From a checkpoint of a small sound classifier: arch conformer, norm layernorm.
Rows from block 8 of a small sound classifier, named by matrix and row number. Rows with one number belong to one neuron. Each number is 200 + 20 x the weight over its row's rms, rounded and kept within 0 to 999. All counts start at 0.
After each neuron's rows are labels from the 100 clips, of 14976, where the neuron reaches its largest size: "responds to" is what is common among them. Only what is clearly more common there than usual is listed. The data: synthesized solo parts of chorales (CocoChorales).
# gate: second MLP gate (model.blocks.8.mlp.gate.weight, 512x192), inputs 0-191
# fc1: second MLP up (model.blocks.8.mlp.fc1.weight, 512x192), inputs 0-191
# fc2: second MLP down (model.blocks.8.mlp.fc2.weight, 192x512, transposed), outputs 0-191

gate.235,193,181,209,198,211,188,215,191,194,152,207,216,210,190,220,226,183,186,192,216,193,200,207,220,179,219,229,219,212,171,205,182,221,205,220,235,184,227,230,206,229,186,196,237,213,220,185,174,186,215,199,169,191,221,190,179,205,165,208,215,168,186,220,181,203,242,230,183,231,210,200,188,239,230,237,155,228,205,204,193,193,218,219,223,215,194,168,220,183,199,223,174,190,211,199,216,218,199,173,175,178,178,218,182,210,161,199,234,221,230,180,211,166,226,212,230,217,263,174,195,222,239,212,194,190,229,183,177,235,198,189,178,195,212,210,200,218,215,209,203,222,202,225,224,203,234,230,200,183,190,198,247,180,234,207,217,212,204,163,205,209,185,188,214,175,209,200,189,183,172,202,200,204,204,198,208,205,227,166,196,207,196,214,195,208,198,187,202,208,203,199,195
fc1.235,210,206,181,190,174,220,238,177,179,210,182,200,223,199,160,206,207,225,199,169,182,195,192,204,213,227,214,195,193,212,194,175,204,191,193,190,189,190,212,189,175,166,182,229,210,179,182,199,171,166,185,226,179,227,221,201,249,204,193,187,194,218,217,208,193,200,192,190,209,217,176,191,240,209,205,214,215,220,177,249,206,215,143,196,193,181,156,196,188,176,177,212,206,193,188,211,173,210,212,198,177,181,204,198,204,219,170,194,200,204,210,232,188,210,216,167,177,196,179,218,208,196,245,230,194,193,183,184,206,233,192,201,226,226,152,202,188,222,196,171,176,181,221,204,213,202,186,200,184,201,176,201,200,250,232,175,209,225,196,173,184,195,193,223,176,216,165,220,218,179,156,201,178,229,230,191,218,183,175,224,221,218,206,207,207,212,182,214,179,236,221,196
fc2.235,198,191,217,196,170,205,194,202,215,203,234,202,179,177,236,197,166,203,192,185,200,207,167,187,202,206,206,193,213,177,181,209,197,217,234,197,203,242,190,214,231,218,184,193,216,234,202,151,231,182,189,172,184,209,181,184,221,210,212,208,197,220,185,199,150,209,185,198,184,216,173,222,210,214,186,187,147,180,197,202,153,216,243,230,198,183,196,182,208,216,191,178,196,201,176,200,196,209,178,219,169,176,227,206,193,203,174,193,188,218,187,205,177,184,207,257,167,211,202,208,220,182,196,176,190,152,182,194,218,192,208,211,194,214,203,186,203,196,160,217,224,191,167,241,206,200,166,186,218,194,223,208,219,212,179,201,215,201,212,227,187,193,205,233,189,213,201,242,208,163,202,203,164,209,182,213,217,252,231,203,180,189,183,214,227,199,207,200,186,207,232,210
responds to: bassoon; note B3; note A3; note A#3

gate.396,212,248,220,192,210,200,215,202,209,187,207,201,207,204,197,178,195,191,225,197,206,215,186,221,201,211,217,166,206,171,192,209,213,204,171,179,174,235,213,216,225,165,200,234,199,241,200,182,186,233,223,176,163,211,201,212,233,209,207,244,226,194,210,232,189,198,188,192,175,179,194,171,196,194,202,158,188,193,174,199,182,214,224,170,185,198,193,202,209,188,223,213,197,191,216,184,176,231,194,183,210,243,214,210,215,169,198,181,203,243,168,177,165,210,196,229,223,226,219,165,214,210,218,228,194,199,206,198,239,218,192,219,251,215,207,224,200,207,192,191,179,200,190,184,195,210,198,183,158,188,173,191,190,203,187,224,163,203,162,202,196,207,197,199,203,185,221,209,233,195,164,220,199,213,190,154,217,202,227,208,198,245,177,160,216,229,196,182,195,193,191,194
fc1.396,203,217,187,221,213,212,175,216,202,176,224,201,186,180,220,193,184,205,174,224,193,206,208,168,217,209,228,220,171,223,229,204,170,192,229,213,223,158,206,222,223,209,236,201,182,175,218,177,206,243,188,235,200,182,190,200,214,212,203,206,222,226,224,161,186,208,196,224,229,201,228,226,204,203,212,211,177,220,186,183,185,162,187,217,175,180,187,202,204,159,178,148,220,194,206,199,232,218,195,187,203,209,182,184,209,183,189,167,220,202,210,240,181,206,226,214,186,223,224,222,248,207,196,193,236,150,171,242,188,203,204,198,177,177,228,186,198,191,220,183,233,240,168,188,177,196,170,184,205,201,171,216,195,225,203,202,205,222,197,165,178,214,193,188,205,225,213,192,207,214,221,219,179,184,191,193,213,195,201,205,201,227,208,198,196,233,194,196,204,194,219,218
fc2.396,226,220,206,225,194,164,187,204,207,194,234,210,206,224,233,198,192,197,185,184,226,201,173,168,179,214,192,210,212,224,190,190,196,222,208,184,221,234,201,252,186,175,189,211,188,199,187,176,183,220,235,199,188,188,234,234,181,186,187,212,225,194,188,227,174,225,214,205,212,229,206,185,184,219,200,205,194,222,176,227,196,182,214,190,196,233,213,237,205,172,227,185,170,185,189,215,238,211,224,148,225,201,228,215,219,218,154,189,220,197,219,241,232,170,203,227,167,194,223,230,222,187,180,193,206,196,206,186,227,207,211,195,186,187,183,217,187,196,197,195,179,203,212,221,207,187,191,194,211,178,178,212,185,213,188,198,176,190,188,217,219,232,196,208,210,226,244,217,178,203,178,227,207,215,222,240,183,191,171,172,189,191,187,165,188,180,179,234,217,191,183,181
responds to: bassoon; note C4; note A#3; note C#4

gate.221,195,220,189,175,202,189,161,231,171,222,231,186,185,220,217,192,212,167,199,165,219,168,192,200,212,235,197,197,224,163,191,206,196,191,205,219,166,215,198,208,181,200,191,223,224,218,206,215,216,205,163,189,228,178,189,185,189,198,183,204,201,180,188,222,224,222,184,222,230,202,207,211,242,196,201,233,204,197,205,258,223,201,198,197,183,241,221,188,231,173,184,222,197,176,199,197,188,208,223,203,215,217,193,171,234,179,199,204,227,200,209,209,231,184,236,228,217,225,190,214,168,222,178,216,207,215,216,200,195,238,207,170,210,203,163,217,216,191,192,175,200,176,183,224,215,185,187,186,187,217,169,192,186,192,198,191,186,186,189,172,217,208,213,219,188,218,186,197,235,145,237,200,177,184,210,198,186,198,214,193,205,202,193,200,225,228,242,176,222,170,184,160
fc1.221,197,221,203,167,229,212,203,182,242,223,176,182,186,226,209,170,214,214,215,226,185,227,196,211,189,224,209,217,208,214,182,213,224,175,203,191,200,204,204,233,197,185,207,183,227,205,195,187,212,220,222,178,203,211,202,228,193,178,191,177,198,212,190,230,176,179,163,192,210,232,218,199,219,223,202,194,184,188,218,213,167,211,201,221,172,195,202,200,190,185,202,201,183,190,205,204,168,184,205,209,212,204,184,179,170,222,190,231,209,233,207,241,181,215,197,191,227,202,231,165,188,226,206,215,220,232,219,217,193,163,153,223,183,182,189,190,217,187,175,159,209,230,222,209,199,213,190,222,187,189,201,204,188,214,170,230,203,159,171,204,222,191,210,202,217,208,222,198,208,194,237,164,232,217,168,254,182,213,208,153,184,202,163,217,193,228,183,217,224,183,194,171
fc2.221,220,232,175,219,180,220,243,182,214,192,213,189,176,207,178,192,176,211,221,208,187,229,217,230,219,177,165,173,226,221,193,166,169,195,237,210,209,206,173,177,215,200,199,180,179,219,186,204,187,173,207,201,216,176,187,186,214,210,225,186,231,221,196,165,212,196,204,203,181,206,230,197,182,209,207,217,188,196,208,188,170,224,179,163,172,203,203,201,184,171,204,219,165,210,187,229,191,183,239,169,222,211,230,201,198,208,164,188,194,205,202,179,232,200,212,201,215,219,181,204,209,211,185,181,200,199,221,174,185,235,225,184,212,172,189,201,164,184,202,178,236,205,224,204,174,182,230,197,172,191,188,182,187,180,235,188,174,186,231,198,230,179,179,205,181,199,248,204,184,224,232,188,213,176,190,196,180,216,189,201,190,193,226,178,196,222,239,172,197,224,165,225
responds to: viola; note A#4; note D#4; note D4

gate.340,187,182,233,208,192,217,236,177,221,233,227,243,184,215,143,192,226,230,169,215,161,209,197,215,228,176,212,192,201,246,171,236,188,194,191,180,197,216,208,214,193,208,182,216,202,205,151,180,190,192,230,217,211,217,201,203,185,213,207,203,196,211,172,202,214,209,202,191,186,234,207,204,192,234,184,191,212,233,204,212,180,213,188,182,212,174,172,224,208,186,207,219,212,199,226,214,197,198,215,186,202,205,180,166,197,191,136,184,220,198,217,197,213,196,168,187,199,206,234,219,193,190,204,204,235,201,172,249,198,208,200,219,194,203,190,210,168,210,235,221,198,199,176,221,177,174,183,200,219,209,223,205,178,233,207,168,214,197,207,171,222,176,176,220,215,213,214,211,203,199,211,206,212,180,253,196,183,212,179,225,180,204,201,180,194,192,180,203,159,192,175,190
fc1.340,183,212,211,222,223,226,179,212,190,228,205,206,180,180,160,193,187,190,200,199,223,188,207,148,236,217,176,204,176,216,183,225,220,192,179,227,190,192,193,187,201,214,226,177,179,181,202,169,202,192,207,232,243,196,207,201,224,228,187,199,208,179,213,223,161,209,202,182,180,211,190,203,213,215,196,178,147,174,200,199,208,167,210,181,203,177,191,208,185,229,197,211,218,184,241,207,187,231,221,222,214,218,230,200,174,223,192,167,209,207,201,188,200,219,191,196,199,160,171,184,232,182,190,223,237,185,210,221,238,222,219,170,201,229,167,187,242,182,196,203,193,235,183,221,210,241,187,238,217,213,187,226,189,185,207,182,193,205,202,186,209,207,204,201,210,197,228,230,184,190,206,200,197,215,204,200,228,183,207,176,199,237,200,173,189,228,167,223,180,223,174,216
fc2.340,177,198,224,204,179,220,202,173,221,188,222,229,209,196,189,205,213,209,187,170,193,213,215,234,209,222,211,196,163,195,183,217,185,178,221,182,214,206,190,222,221,229,217,172,167,180,224,225,203,210,187,220,227,209,181,198,234,164,210,189,172,188,203,173,236,222,208,179,200,171,192,208,176,158,204,190,191,213,171,193,198,234,196,229,222,194,187,217,208,191,222,205,196,220,184,199,180,173,202,192,187,182,207,185,170,224,215,214,224,174,212,239,214,208,206,236,184,181,188,195,184,181,213,177,200,186,186,195,187,203,219,218,215,206,204,214,173,200,202,231,163,168,212,151,210,169,208,228,177,216,194,216,170,201,239,177,220,206,215,209,210,202,197,202,201,228,198,179,211,246,210,201,202,198,175,218,229,183,239,213,197,199,226,161,243,188,226,195,244,188,178,167
responds to: flute; clarinet

gate.289,222,180,193,232,205,234,175,228,202,198,173,198,198,166,177,214,208,197,215,175,199,240,234,195,199,193,206,221,178,196,164,188,204,228,187,193,197,212,183,170,202,196,193,197,180,237,205,201,191,164,205,217,169,192,186,211,189,215,178,225,214,246,215,202,213,191,214,237,194,178,198,202,176,225,216,254,202,185,190,165,211,205,199,209,231,206,195,196,194,196,214,208,179,229,228,195,216,165,174,216,225,153,183,208,215,208,175,202,207,183,171,181,154,220,216,211,220,213,201,210,190,213,171,204,242,180,200,186,181,179,196,215,217,209,221,224,196,196,204,205,174,214,213,153,205,212,223,194,212,206,207,204,180,187,209,195,200,220,213,215,226,221,172,191,203,169,225,250,212,225,203,201,192,147,244,210,205,176,186,208,195,206,212,182,193,160,204,229,207,175,209,224
fc1.289,240,200,224,178,187,197,182,184,203,179,184,181,188,244,192,200,193,193,220,198,216,220,202,223,222,182,201,206,206,199,214,180,205,238,179,164,209,171,216,190,172,167,179,177,187,193,224,212,175,166,218,210,243,178,215,197,180,218,228,173,206,171,205,190,165,162,193,185,202,179,164,171,215,203,192,195,203,185,241,197,188,165,192,197,219,187,177,191,199,201,175,254,190,193,181,216,224,187,197,162,249,216,196,222,209,158,216,199,188,223,228,197,196,189,198,190,215,177,175,199,183,205,200,215,161,251,210,223,203,180,197,207,209,186,192,173,180,191,209,205,213,190,227,222,187,207,191,240,191,193,203,212,193,195,214,203,175,192,207,195,181,201,234,226,244,216,215,224,191,216,173,187,216,201,173,218,221,178,192,210,215,182,201,186,221,214,178,232,172,225,189,189
fc2.289,204,192,238,165,240,185,191,191,232,222,212,212,153,211,188,176,177,240,179,164,201,190,173,219,202,226,194,171,198,212,229,229,165,189,221,230,194,184,216,242,206,242,200,205,194,192,200,168,205,204,181,201,212,210,210,221,206,220,206,220,190,184,198,190,205,205,168,216,222,233,197,177,238,207,226,189,179,200,176,199,215,191,204,193,182,201,209,205,224,227,197,219,193,209,191,163,217,218,192,193,162,177,186,181,222,182,215,189,207,226,212,198,196,216,175,223,205,199,190,181,242,210,196,192,200,162,187,194,201,181,187,181,206,217,162,224,207,209,182,212,208,194,175,197,189,216,171,187,213,222,217,205,173,188,178,176,192,202,200,214,198,216,192,229,191,156,204,179,226,195,225,162,188,180,203,212,201,165,226,195,212,240,208,185,240,201,220,149,231,207,226,220
responds to: viola; note C#4; note D4; note D#4

gate.237,138,188,207,169,196,207,197,207,208,198,223,196,192,181,181,194,216,201,206,214,190,207,192,193,209,195,203,199,185,227,168,209,224,199,222,191,177,208,218,212,202,189,233,211,175,183,166,198,187,175,176,205,225,218,226,197,196,226,174,176,163,211,188,225,220,210,201,211,196,200,180,202,204,238,229,262,210,208,152,227,207,194,170,178,222,262,201,198,190,198,190,204,172,203,198,217,169,192,211,196,196,162,238,230,227,172,175,179,194,181,208,215,202,215,199,214,213,228,161,221,201,178,183,186,209,213,191,180,188,202,245,188,208,200,176,188,241,194,204,187,212,234,195,201,214,215,242,184,215,201,197,194,219,251,199,168,204,189,197,211,204,194,184,194,203,213,177,191,184,233,206,218,182,212,233,162,210,230,170,224,200,204,206,211,227,207,193,195,167,193,205,203
fc1.237,214,212,213,226,199,180,222,177,208,216,186,229,220,207,195,217,212,170,206,232,190,187,193,196,239,209,175,180,204,157,198,193,199,242,179,250,194,203,185,189,197,216,219,208,195,167,197,199,205,192,212,231,205,212,190,166,206,167,162,227,204,184,199,192,177,178,181,164,207,234,201,193,197,199,184,171,183,197,190,214,171,213,177,209,147,181,202,188,222,200,229,203,196,193,175,180,170,221,198,194,198,223,189,180,206,176,186,231,195,218,215,224,185,191,183,191,179,144,213,153,216,198,209,207,187,224,200,192,204,207,186,201,218,191,207,227,212,226,194,194,172,187,191,249,180,164,192,248,178,172,206,232,214,191,191,171,174,163,196,200,183,185,203,212,197,215,226,241,222,209,206,185,191,198,179,216,175,180,204,207,173,196,201,183,208,211,202,157,203,235,180,201
fc2.237,214,185,199,202,214,201,160,192,201,157,189,177,181,224,227,222,201,198,187,197,207,198,191,257,206,197,165,222,182,228,189,230,208,223,203,174,196,208,157,235,188,161,165,222,254,186,201,208,209,199,185,216,180,213,225,219,170,195,191,218,230,213,221,196,184,210,220,221,197,184,233,207,192,190,187,195,219,200,189,197,197,171,201,204,207,212,214,201,199,202,166,185,210,207,186,179,206,207,198,228,201,194,211,139,188,215,194,243,238,207,216,214,217,209,221,229,186,184,221,192,196,197,172,216,191,168,167,165,195,225,218,156,219,227,222,168,217,210,215,204,212,194,202,181,176,205,213,208,184,213,176,181,200,219,231,184,199,218,203,185,225,199,182,226,223,191,187,241,189,225,208,182,206,192,221,217,175,153,193,183,190,182,185,202,226,205,177,229,220,189,184,199
responds to: viola; note D4; note E4; note D#4

gate.152,180,207,194,195,198,205,202,198,221,186,179,199,184,217,203,177,184,177,178,187,216,215,202,211,222,219,224,173,251,196,222,164,202,192,210,193,211,197,221,223,196,191,229,198,209,190,218,190,204,238,217,217,207,217,164,194,203,181,237,193,224,190,249,179,201,245,190,228,210,177,217,185,228,196,195,189,158,220,194,168,202,214,215,216,179,175,216,215,203,191,219,183,207,171,176,176,197,201,207,190,166,188,215,203,193,233,203,231,217,248,224,162,185,192,190,220,194,221,203,149,235,211,203,215,212,205,197,179,218,211,180,191,210,171,171,184,209,227,214,199,195,212,235,229,216,193,216,217,184,234,215,188,216,191,228,181,206,211,177,184,236,200,194,210,220,182,193,211,192,178,169,208,195,224,202,227,200,216,198,210,189,184,215,170,179,233,248,181,230,221,179,159
fc1.152,217,186,189,183,190,192,196,183,170,165,216,177,180,174,186,177,181,186,188,216,179,206,219,190,168,194,206,215,191,219,191,202,229,231,220,211,185,226,210,171,209,210,176,183,190,202,235,165,209,196,198,207,222,169,195,188,158,210,208,186,224,200,165,171,195,196,215,207,222,186,212,174,218,225,189,186,153,192,237,198,206,189,211,180,175,205,227,179,224,203,202,230,191,155,225,221,189,175,195,201,239,210,181,186,197,178,203,220,166,203,231,196,219,198,171,175,172,134,191,203,189,208,175,186,187,186,224,211,178,178,183,210,202,213,195,197,181,235,200,228,211,172,191,214,188,199,212,198,189,173,201,229,180,176,160,183,248,202,213,189,200,226,200,196,179,216,180,192,194,216,187,225,192,191,224,226,210,174,189,226,186,155,216,189,189,169,188,174,217,205,217,190
fc2.152,205,212,171,205,219,187,220,199,197,215,195,186,201,227,198,177,166,181,190,217,180,217,191,197,168,190,200,232,184,224,195,179,182,179,157,220,215,205,205,191,181,195,229,249,194,208,213,246,192,204,240,180,196,222,213,253,160,209,219,238,187,227,220,189,237,177,217,197,214,197,189,192,198,215,195,187,258,201,172,176,227,196,203,185,228,180,198,178,204,205,192,199,204,184,225,210,177,199,207,216,188,207,227,215,214,164,211,226,188,161,225,229,181,181,188,180,220,220,189,215,210,221,195,209,208,223,183,225,194,201,207,202,172,184,206,193,198,213,237,188,199,174,235,206,224,221,191,206,182,207,196,222,225,190,213,217,225,186,168,191,223,187,201,235,193,198,173,197,182,217,171,198,225,184,213,167,202,177,186,215,208,204,185,221,196,234,164,203,144,192,212,212
responds to: flute; note G5; note F5; note D5

gate.193,208,218,188,177,205,196,207,208,197,215,210,202,223,186,204,235,190,218,196,201,195,196,241,192,202,213,191,185,216,233,182,186,220,212,187,178,217,188,215,181,195,177,204,215,202,191,169,154,200,176,207,255,238,208,245,184,205,190,180,208,198,229,182,223,181,195,190,214,200,194,190,193,231,221,214,196,180,174,197,191,214,196,201,250,231,224,189,222,210,182,200,199,171,165,205,229,169,224,195,172,180,176,236,183,186,193,181,152,202,183,198,221,216,222,183,214,233,176,188,200,206,201,147,194,194,191,158,162,235,200,229,213,222,196,183,199,244,199,181,189,180,188,196,218,206,243,201,218,206,201,211,186,187,245,212,218,181,189,203,211,209,188,195,191,175,216,191,229,190,209,187,196,180,186,208,168,178,198,203,172,212,190,200,226,203,211,172,230,156,194,211,175
fc1.193,155,220,159,219,204,197,216,196,239,221,190,193,200,220,210,154,205,217,173,182,180,185,163,190,186,167,209,202,179,183,210,189,139,197,203,175,189,186,215,191,203,251,195,188,179,199,191,237,223,209,179,180,184,183,155,206,224,202,168,202,149,187,201,212,214,172,208,172,240,202,197,210,184,175,205,197,201,195,162,195,185,208,169,185,206,213,196,187,191,214,211,198,215,182,185,178,219,217,175,209,231,212,185,192,201,201,210,216,184,203,193,202,170,196,197,198,149,191,222,204,202,179,191,223,220,195,199,223,195,212,202,228,183,220,163,177,205,180,195,188,223,206,218,199,193,221,228,187,179,220,193,186,207,155,252,228,234,218,201,184,221,182,196,182,170,207,173,182,232,173,204,217,188,177,192,224,195,187,194,196,220,204,201,189,196,223,172,183,213,194,213,188
fc2.193,224,195,185,215,225,226,202,174,151,209,202,177,208,203,186,199,188,239,210,176,234,197,208,212,196,203,190,211,218,198,176,203,209,179,155,191,214,209,196,184,168,170,253,195,208,181,176,205,204,221,223,225,205,182,169,229,161,182,235,196,202,169,198,179,207,172,187,173,232,205,214,184,231,201,233,212,223,188,189,198,169,172,247,216,193,199,211,169,190,211,204,216,187,204,181,185,227,179,200,208,160,216,224,190,180,197,186,210,199,195,189,205,198,191,173,152,209,194,182,204,180,220,187,191,191,214,171,227,216,189,197,222,204,189,204,211,220,172,231,209,217,228,178,178,224,182,216,206,209,198,190,208,213,194,250,210,208,203,203,200,237,208,215,228,222,216,226,170,185,191,213,205,207,201,185,209,205,136,204,230,175,188,211,173,189,228,192,193,184,207,230,194
responds to: flute; note D#5; note G5; note A#4

gate.272,206,204,182,205,192,179,203,204,176,214,199,193,194,186,211,185,198,190,217,175,211,223,183,187,153,229,181,198,205,224,183,186,223,184,206,164,210,212,184,209,207,219,215,215,184,233,188,199,190,186,191,194,185,228,168,195,210,177,187,216,164,224,203,207,244,231,217,175,189,184,179,230,177,222,211,224,197,228,165,168,173,210,215,222,172,224,230,222,226,167,203,208,211,228,187,212,243,191,191,213,214,211,213,222,173,181,226,223,218,236,198,214,134,181,207,176,167,228,179,214,184,207,203,209,200,181,197,238,156,201,216,196,203,227,208,188,227,225,183,204,240,217,183,198,199,201,186,191,180,199,197,167,203,215,207,192,206,174,210,206,218,192,219,223,217,204,164,221,196,212,219,200,209,207,206,224,182,244,191,200,217,222,234,175,190,184,208,178,229,199,194,234
fc1.272,213,184,210,220,184,174,182,187,232,221,191,188,223,218,226,226,189,241,220,158,182,219,197,222,207,158,176,207,180,239,159,218,202,164,216,194,208,218,197,197,160,188,179,178,209,203,214,214,221,241,223,193,229,197,191,214,217,220,174,217,195,193,172,202,196,194,210,163,164,187,191,183,233,186,209,182,235,210,191,202,178,199,182,213,197,200,184,225,201,218,188,233,200,223,150,234,195,222,189,204,215,211,166,176,188,241,190,179,175,187,200,212,217,173,194,185,214,226,197,206,214,214,173,196,168,183,211,183,184,194,202,210,183,221,214,220,218,234,190,197,212,199,194,206,173,209,190,177,181,219,211,212,227,184,171,229,204,222,204,185,227,171,169,211,213,230,177,175,181,222,198,215,236,167,200,178,188,188,197,197,188,243,226,214,190,190,207,205,190,208,185,204
fc2.272,230,200,217,215,160,214,198,197,206,214,222,203,215,232,232,204,197,226,216,197,231,203,177,210,227,259,219,185,201,210,220,180,187,216,200,180,210,181,231,228,224,176,207,221,174,190,190,177,177,162,172,190,172,232,197,223,168,228,184,203,203,206,229,187,190,220,173,186,210,210,222,195,211,177,186,202,185,179,224,172,205,196,202,206,223,212,199,166,204,177,200,201,194,180,212,215,165,220,231,212,181,174,222,230,184,173,195,177,195,211,211,208,200,212,213,241,188,188,211,196,242,210,204,178,180,209,187,193,189,211,219,223,231,205,182,199,183,199,180,228,227,181,227,210,223,173,198,190,167,177,221,201,235,161,217,185,217,191,194,216,211,201,220,180,163,172,233,182,215,175,236,199,209,208,214,205,180,207,167,218,186,224,158,209,204,198,191,185,206,235,224,181
responds to: viola; note C#4; note G4

gate.323,177,181,205,212,187,219,169,226,218,239,192,214,210,218,176,206,205,217,204,174,193,204,193,178,204,172,194,204,181,218,190,222,209,214,223,182,197,166,219,224,204,180,211,185,170,233,185,181,208,184,198,223,240,212,235,196,231,218,188,193,180,223,181,176,223,210,203,186,202,200,178,218,188,253,224,204,214,204,182,170,208,213,186,210,245,195,218,221,221,175,215,209,173,244,206,252,196,187,222,172,213,227,179,210,191,174,180,179,205,219,222,179,228,176,235,210,203,195,192,250,170,174,216,202,213,184,194,197,165,195,236,200,220,230,215,192,189,186,199,185,140,228,217,174,224,210,199,170,215,227,203,207,184,209,180,202,205,216,193,187,201,211,206,192,195,189,188,182,209,223,156,218,189,221,220,174,220,214,182,211,216,195,197,204,177,203,199,222,210,184,210,228
fc1.323,196,174,222,194,206,213,190,221,212,211,211,224,215,198,218,200,197,139,232,223,228,211,199,186,210,213,190,198,222,215,193,206,184,210,201,208,177,214,230,167,223,174,233,186,190,212,225,164,209,175,224,175,159,213,197,175,219,224,209,218,216,186,189,212,209,177,199,177,192,205,203,200,211,216,169,166,171,196,244,249,174,184,206,192,197,184,176,212,172,177,193,191,215,198,215,214,195,212,180,210,182,230,220,184,180,190,192,219,175,190,221,183,230,197,162,198,179,129,196,178,203,205,200,188,173,208,221,200,242,210,188,203,214,201,209,164,224,183,222,196,176,156,223,187,169,228,212,218,201,213,220,197,169,188,207,227,209,203,191,213,195,196,181,193,219,191,185,214,203,167,172,223,168,194,180,216,188,205,211,196,188,189,179,197,232,230,199,171,187,204,210,165
fc2.323,198,203,207,209,194,197,192,216,186,193,173,221,150,194,192,220,185,217,189,185,188,211,211,239,201,173,185,234,196,215,210,243,204,204,203,223,184,206,140,224,199,222,201,165,263,193,193,197,161,243,201,221,205,205,223,226,244,199,196,215,215,203,157,217,205,203,181,180,221,233,194,204,160,202,200,221,156,197,221,201,178,176,210,189,235,182,189,231,215,206,168,197,211,196,194,219,203,178,175,195,199,219,212,172,181,230,178,207,239,212,214,232,221,216,186,195,193,215,219,211,170,169,203,217,208,173,187,193,190,219,210,197,204,214,200,186,191,215,210,199,183,220,186,198,195,197,185,169,191,204,163,194,195,210,222,192,190,210,194,210,205,181,193,183,227,206,216,202,211,232,198,196,262,205,213,229,217,194,186,203,195,183,194,204,156,204,219,249,214,215,200,214
responds to: viola; violin; note C5; note G4

gate.81,209,177,187,184,206,197,218,197,227,209,204,221,173,212,225,242,198,163,208,211,199,191,176,190,234,223,215,196,255,200,216,188,234,206,221,184,171,183,232,232,184,190,184,192,194,180,238,192,211,224,186,201,240,230,190,192,192,163,208,182,225,190,222,169,194,183,170,236,211,164,187,210,221,199,200,196,220,225,217,209,210,203,216,165,193,184,174,208,217,192,239,203,194,171,190,201,211,189,186,182,205,182,203,215,223,193,236,231,226,201,189,208,209,180,223,216,188,225,231,202,201,183,191,205,243,186,205,196,189,202,220,160,224,186,219,214,155,209,185,196,197,228,230,169,196,244,171,188,199,210,185,187,208,172,191,194,204,227,186,175,211,204,187,215,224,193,173,241,184,206,185,193,222,234,213,196,198,177,231,182,199,196,235,194,221,207,209,228,187,181,207,221
fc1.81,206,173,184,228,166,192,203,181,190,215,213,185,198,197,173,194,211,201,191,201,205,176,192,199,172,185,181,203,217,206,173,222,170,202,171,206,194,168,182,194,196,195,217,205,193,219,197,227,209,221,213,211,267,199,173,170,188,189,152,187,208,197,244,237,204,222,224,209,185,194,190,188,184,192,232,234,193,208,232,219,213,177,223,196,195,193,177,200,182,212,214,196,178,210,220,190,187,220,223,181,212,183,219,185,198,232,199,200,198,189,172,240,202,205,197,188,202,182,196,179,164,200,211,170,231,172,172,204,226,193,213,170,182,196,199,223,174,213,170,194,178,223,192,216,199,223,237,224,192,172,172,196,220,243,183,205,201,178,214,166,220,203,211,169,209,172,180,203,179,210,219,191,217,186,167,184,206,141,178,170,207,212,186,182,214,167,244,188,206,190,194,219
fc2.81,189,162,219,197,199,217,232,224,165,209,224,195,184,186,230,186,231,225,204,220,184,249,204,204,195,193,198,213,228,197,198,196,202,225,204,200,196,164,196,178,168,229,232,205,225,217,192,182,161,176,241,195,211,213,204,160,168,216,193,195,206,214,199,212,206,218,215,193,185,174,196,231,210,182,212,204,238,209,209,189,160,221,199,192,204,187,208,195,218,194,187,211,182,182,228,196,208,197,168,215,171,221,209,239,177,214,165,207,199,191,194,178,179,209,224,205,247,197,239,241,233,246,219,194,220,217,216,172,200,181,216,178,169,194,218,196,222,212,194,228,227,202,210,244,207,182,243,202,216,201,208,209,186,179,241,210,193,214,196,205,207,196,226,189,176,171,242,181,205,218,188,182,182,202,169,210,190,214,182,193,203,200,209,214,178,172,194,212,190,184,205,203
responds to: flute

gate.476,203,245,201,201,211,206,242,167,201,204,218,227,183,224,130,176,193,207,210,195,171,196,169,191,210,182,205,196,208,207,207,203,210,222,215,225,176,195,199,190,201,167,198,212,170,227,176,173,180,207,233,250,202,197,187,192,207,173,218,214,197,171,210,203,207,252,167,218,205,177,217,192,201,213,213,200,198,210,192,211,203,225,208,182,184,200,188,210,200,188,200,168,195,226,258,193,179,209,202,179,214,205,185,243,224,161,201,168,180,207,221,182,189,189,231,195,220,214,175,199,223,217,216,216,207,211,218,210,193,228,250,213,227,213,183,221,222,173,197,195,217,224,193,190,227,200,199,208,203,176,195,176,200,180,210,183,193,184,174,194,233,197,215,226,163,222,215,214,211,219,163,219,216,195,208,186,182,190,224,197,201,178,230,188,187,198,229,179,169,195,231,185
fc1.476,168,179,198,168,217,231,193,203,222,234,223,200,190,180,181,197,186,187,175,213,208,213,187,150,193,183,205,196,194,207,197,211,247,185,196,183,217,211,196,179,226,200,225,197,210,213,225,216,225,218,181,232,173,193,189,214,202,187,161,181,181,180,181,250,181,214,169,198,182,167,208,195,190,205,201,211,209,226,242,227,187,180,184,212,199,194,154,233,220,222,197,185,204,198,195,196,211,220,190,181,199,189,175,203,186,165,180,216,165,172,184,206,179,201,185,233,218,167,175,216,206,207,220,203,206,218,174,184,172,215,237,211,165,196,173,235,216,207,176,231,214,204,183,177,188,222,219,198,216,192,203,209,236,201,198,192,186,181,194,186,231,223,194,220,195,183,177,207,223,217,164,226,193,213,181,221,253,189,217,211,219,210,198,191,211,175,233,212,178,216,224,222
fc2.476,220,188,216,237,186,191,240,212,233,183,196,217,192,198,192,189,159,184,201,224,158,213,212,219,209,182,222,177,174,192,214,209,209,194,205,223,186,204,163,162,213,200,177,228,187,200,218,197,207,170,186,190,173,187,181,204,185,226,198,190,192,200,211,211,196,190,208,215,200,210,152,213,207,167,214,177,176,228,196,212,217,179,176,193,200,209,190,190,188,181,191,242,206,168,172,193,190,182,191,195,214,158,234,209,198,162,196,252,231,192,185,224,218,180,159,178,194,218,166,195,222,220,221,217,227,209,222,217,188,213,204,188,199,189,197,234,180,205,198,209,208,186,207,209,240,226,201,218,170,186,218,213,212,235,200,209,199,208,172,213,167,215,191,181,247,188,212,167,211,180,209,233,151,214,221,220,173,192,200,204,222,214,171,200,180,195,215,210,224,217,180,198
responds to: viola; note C#4; note D4; note E4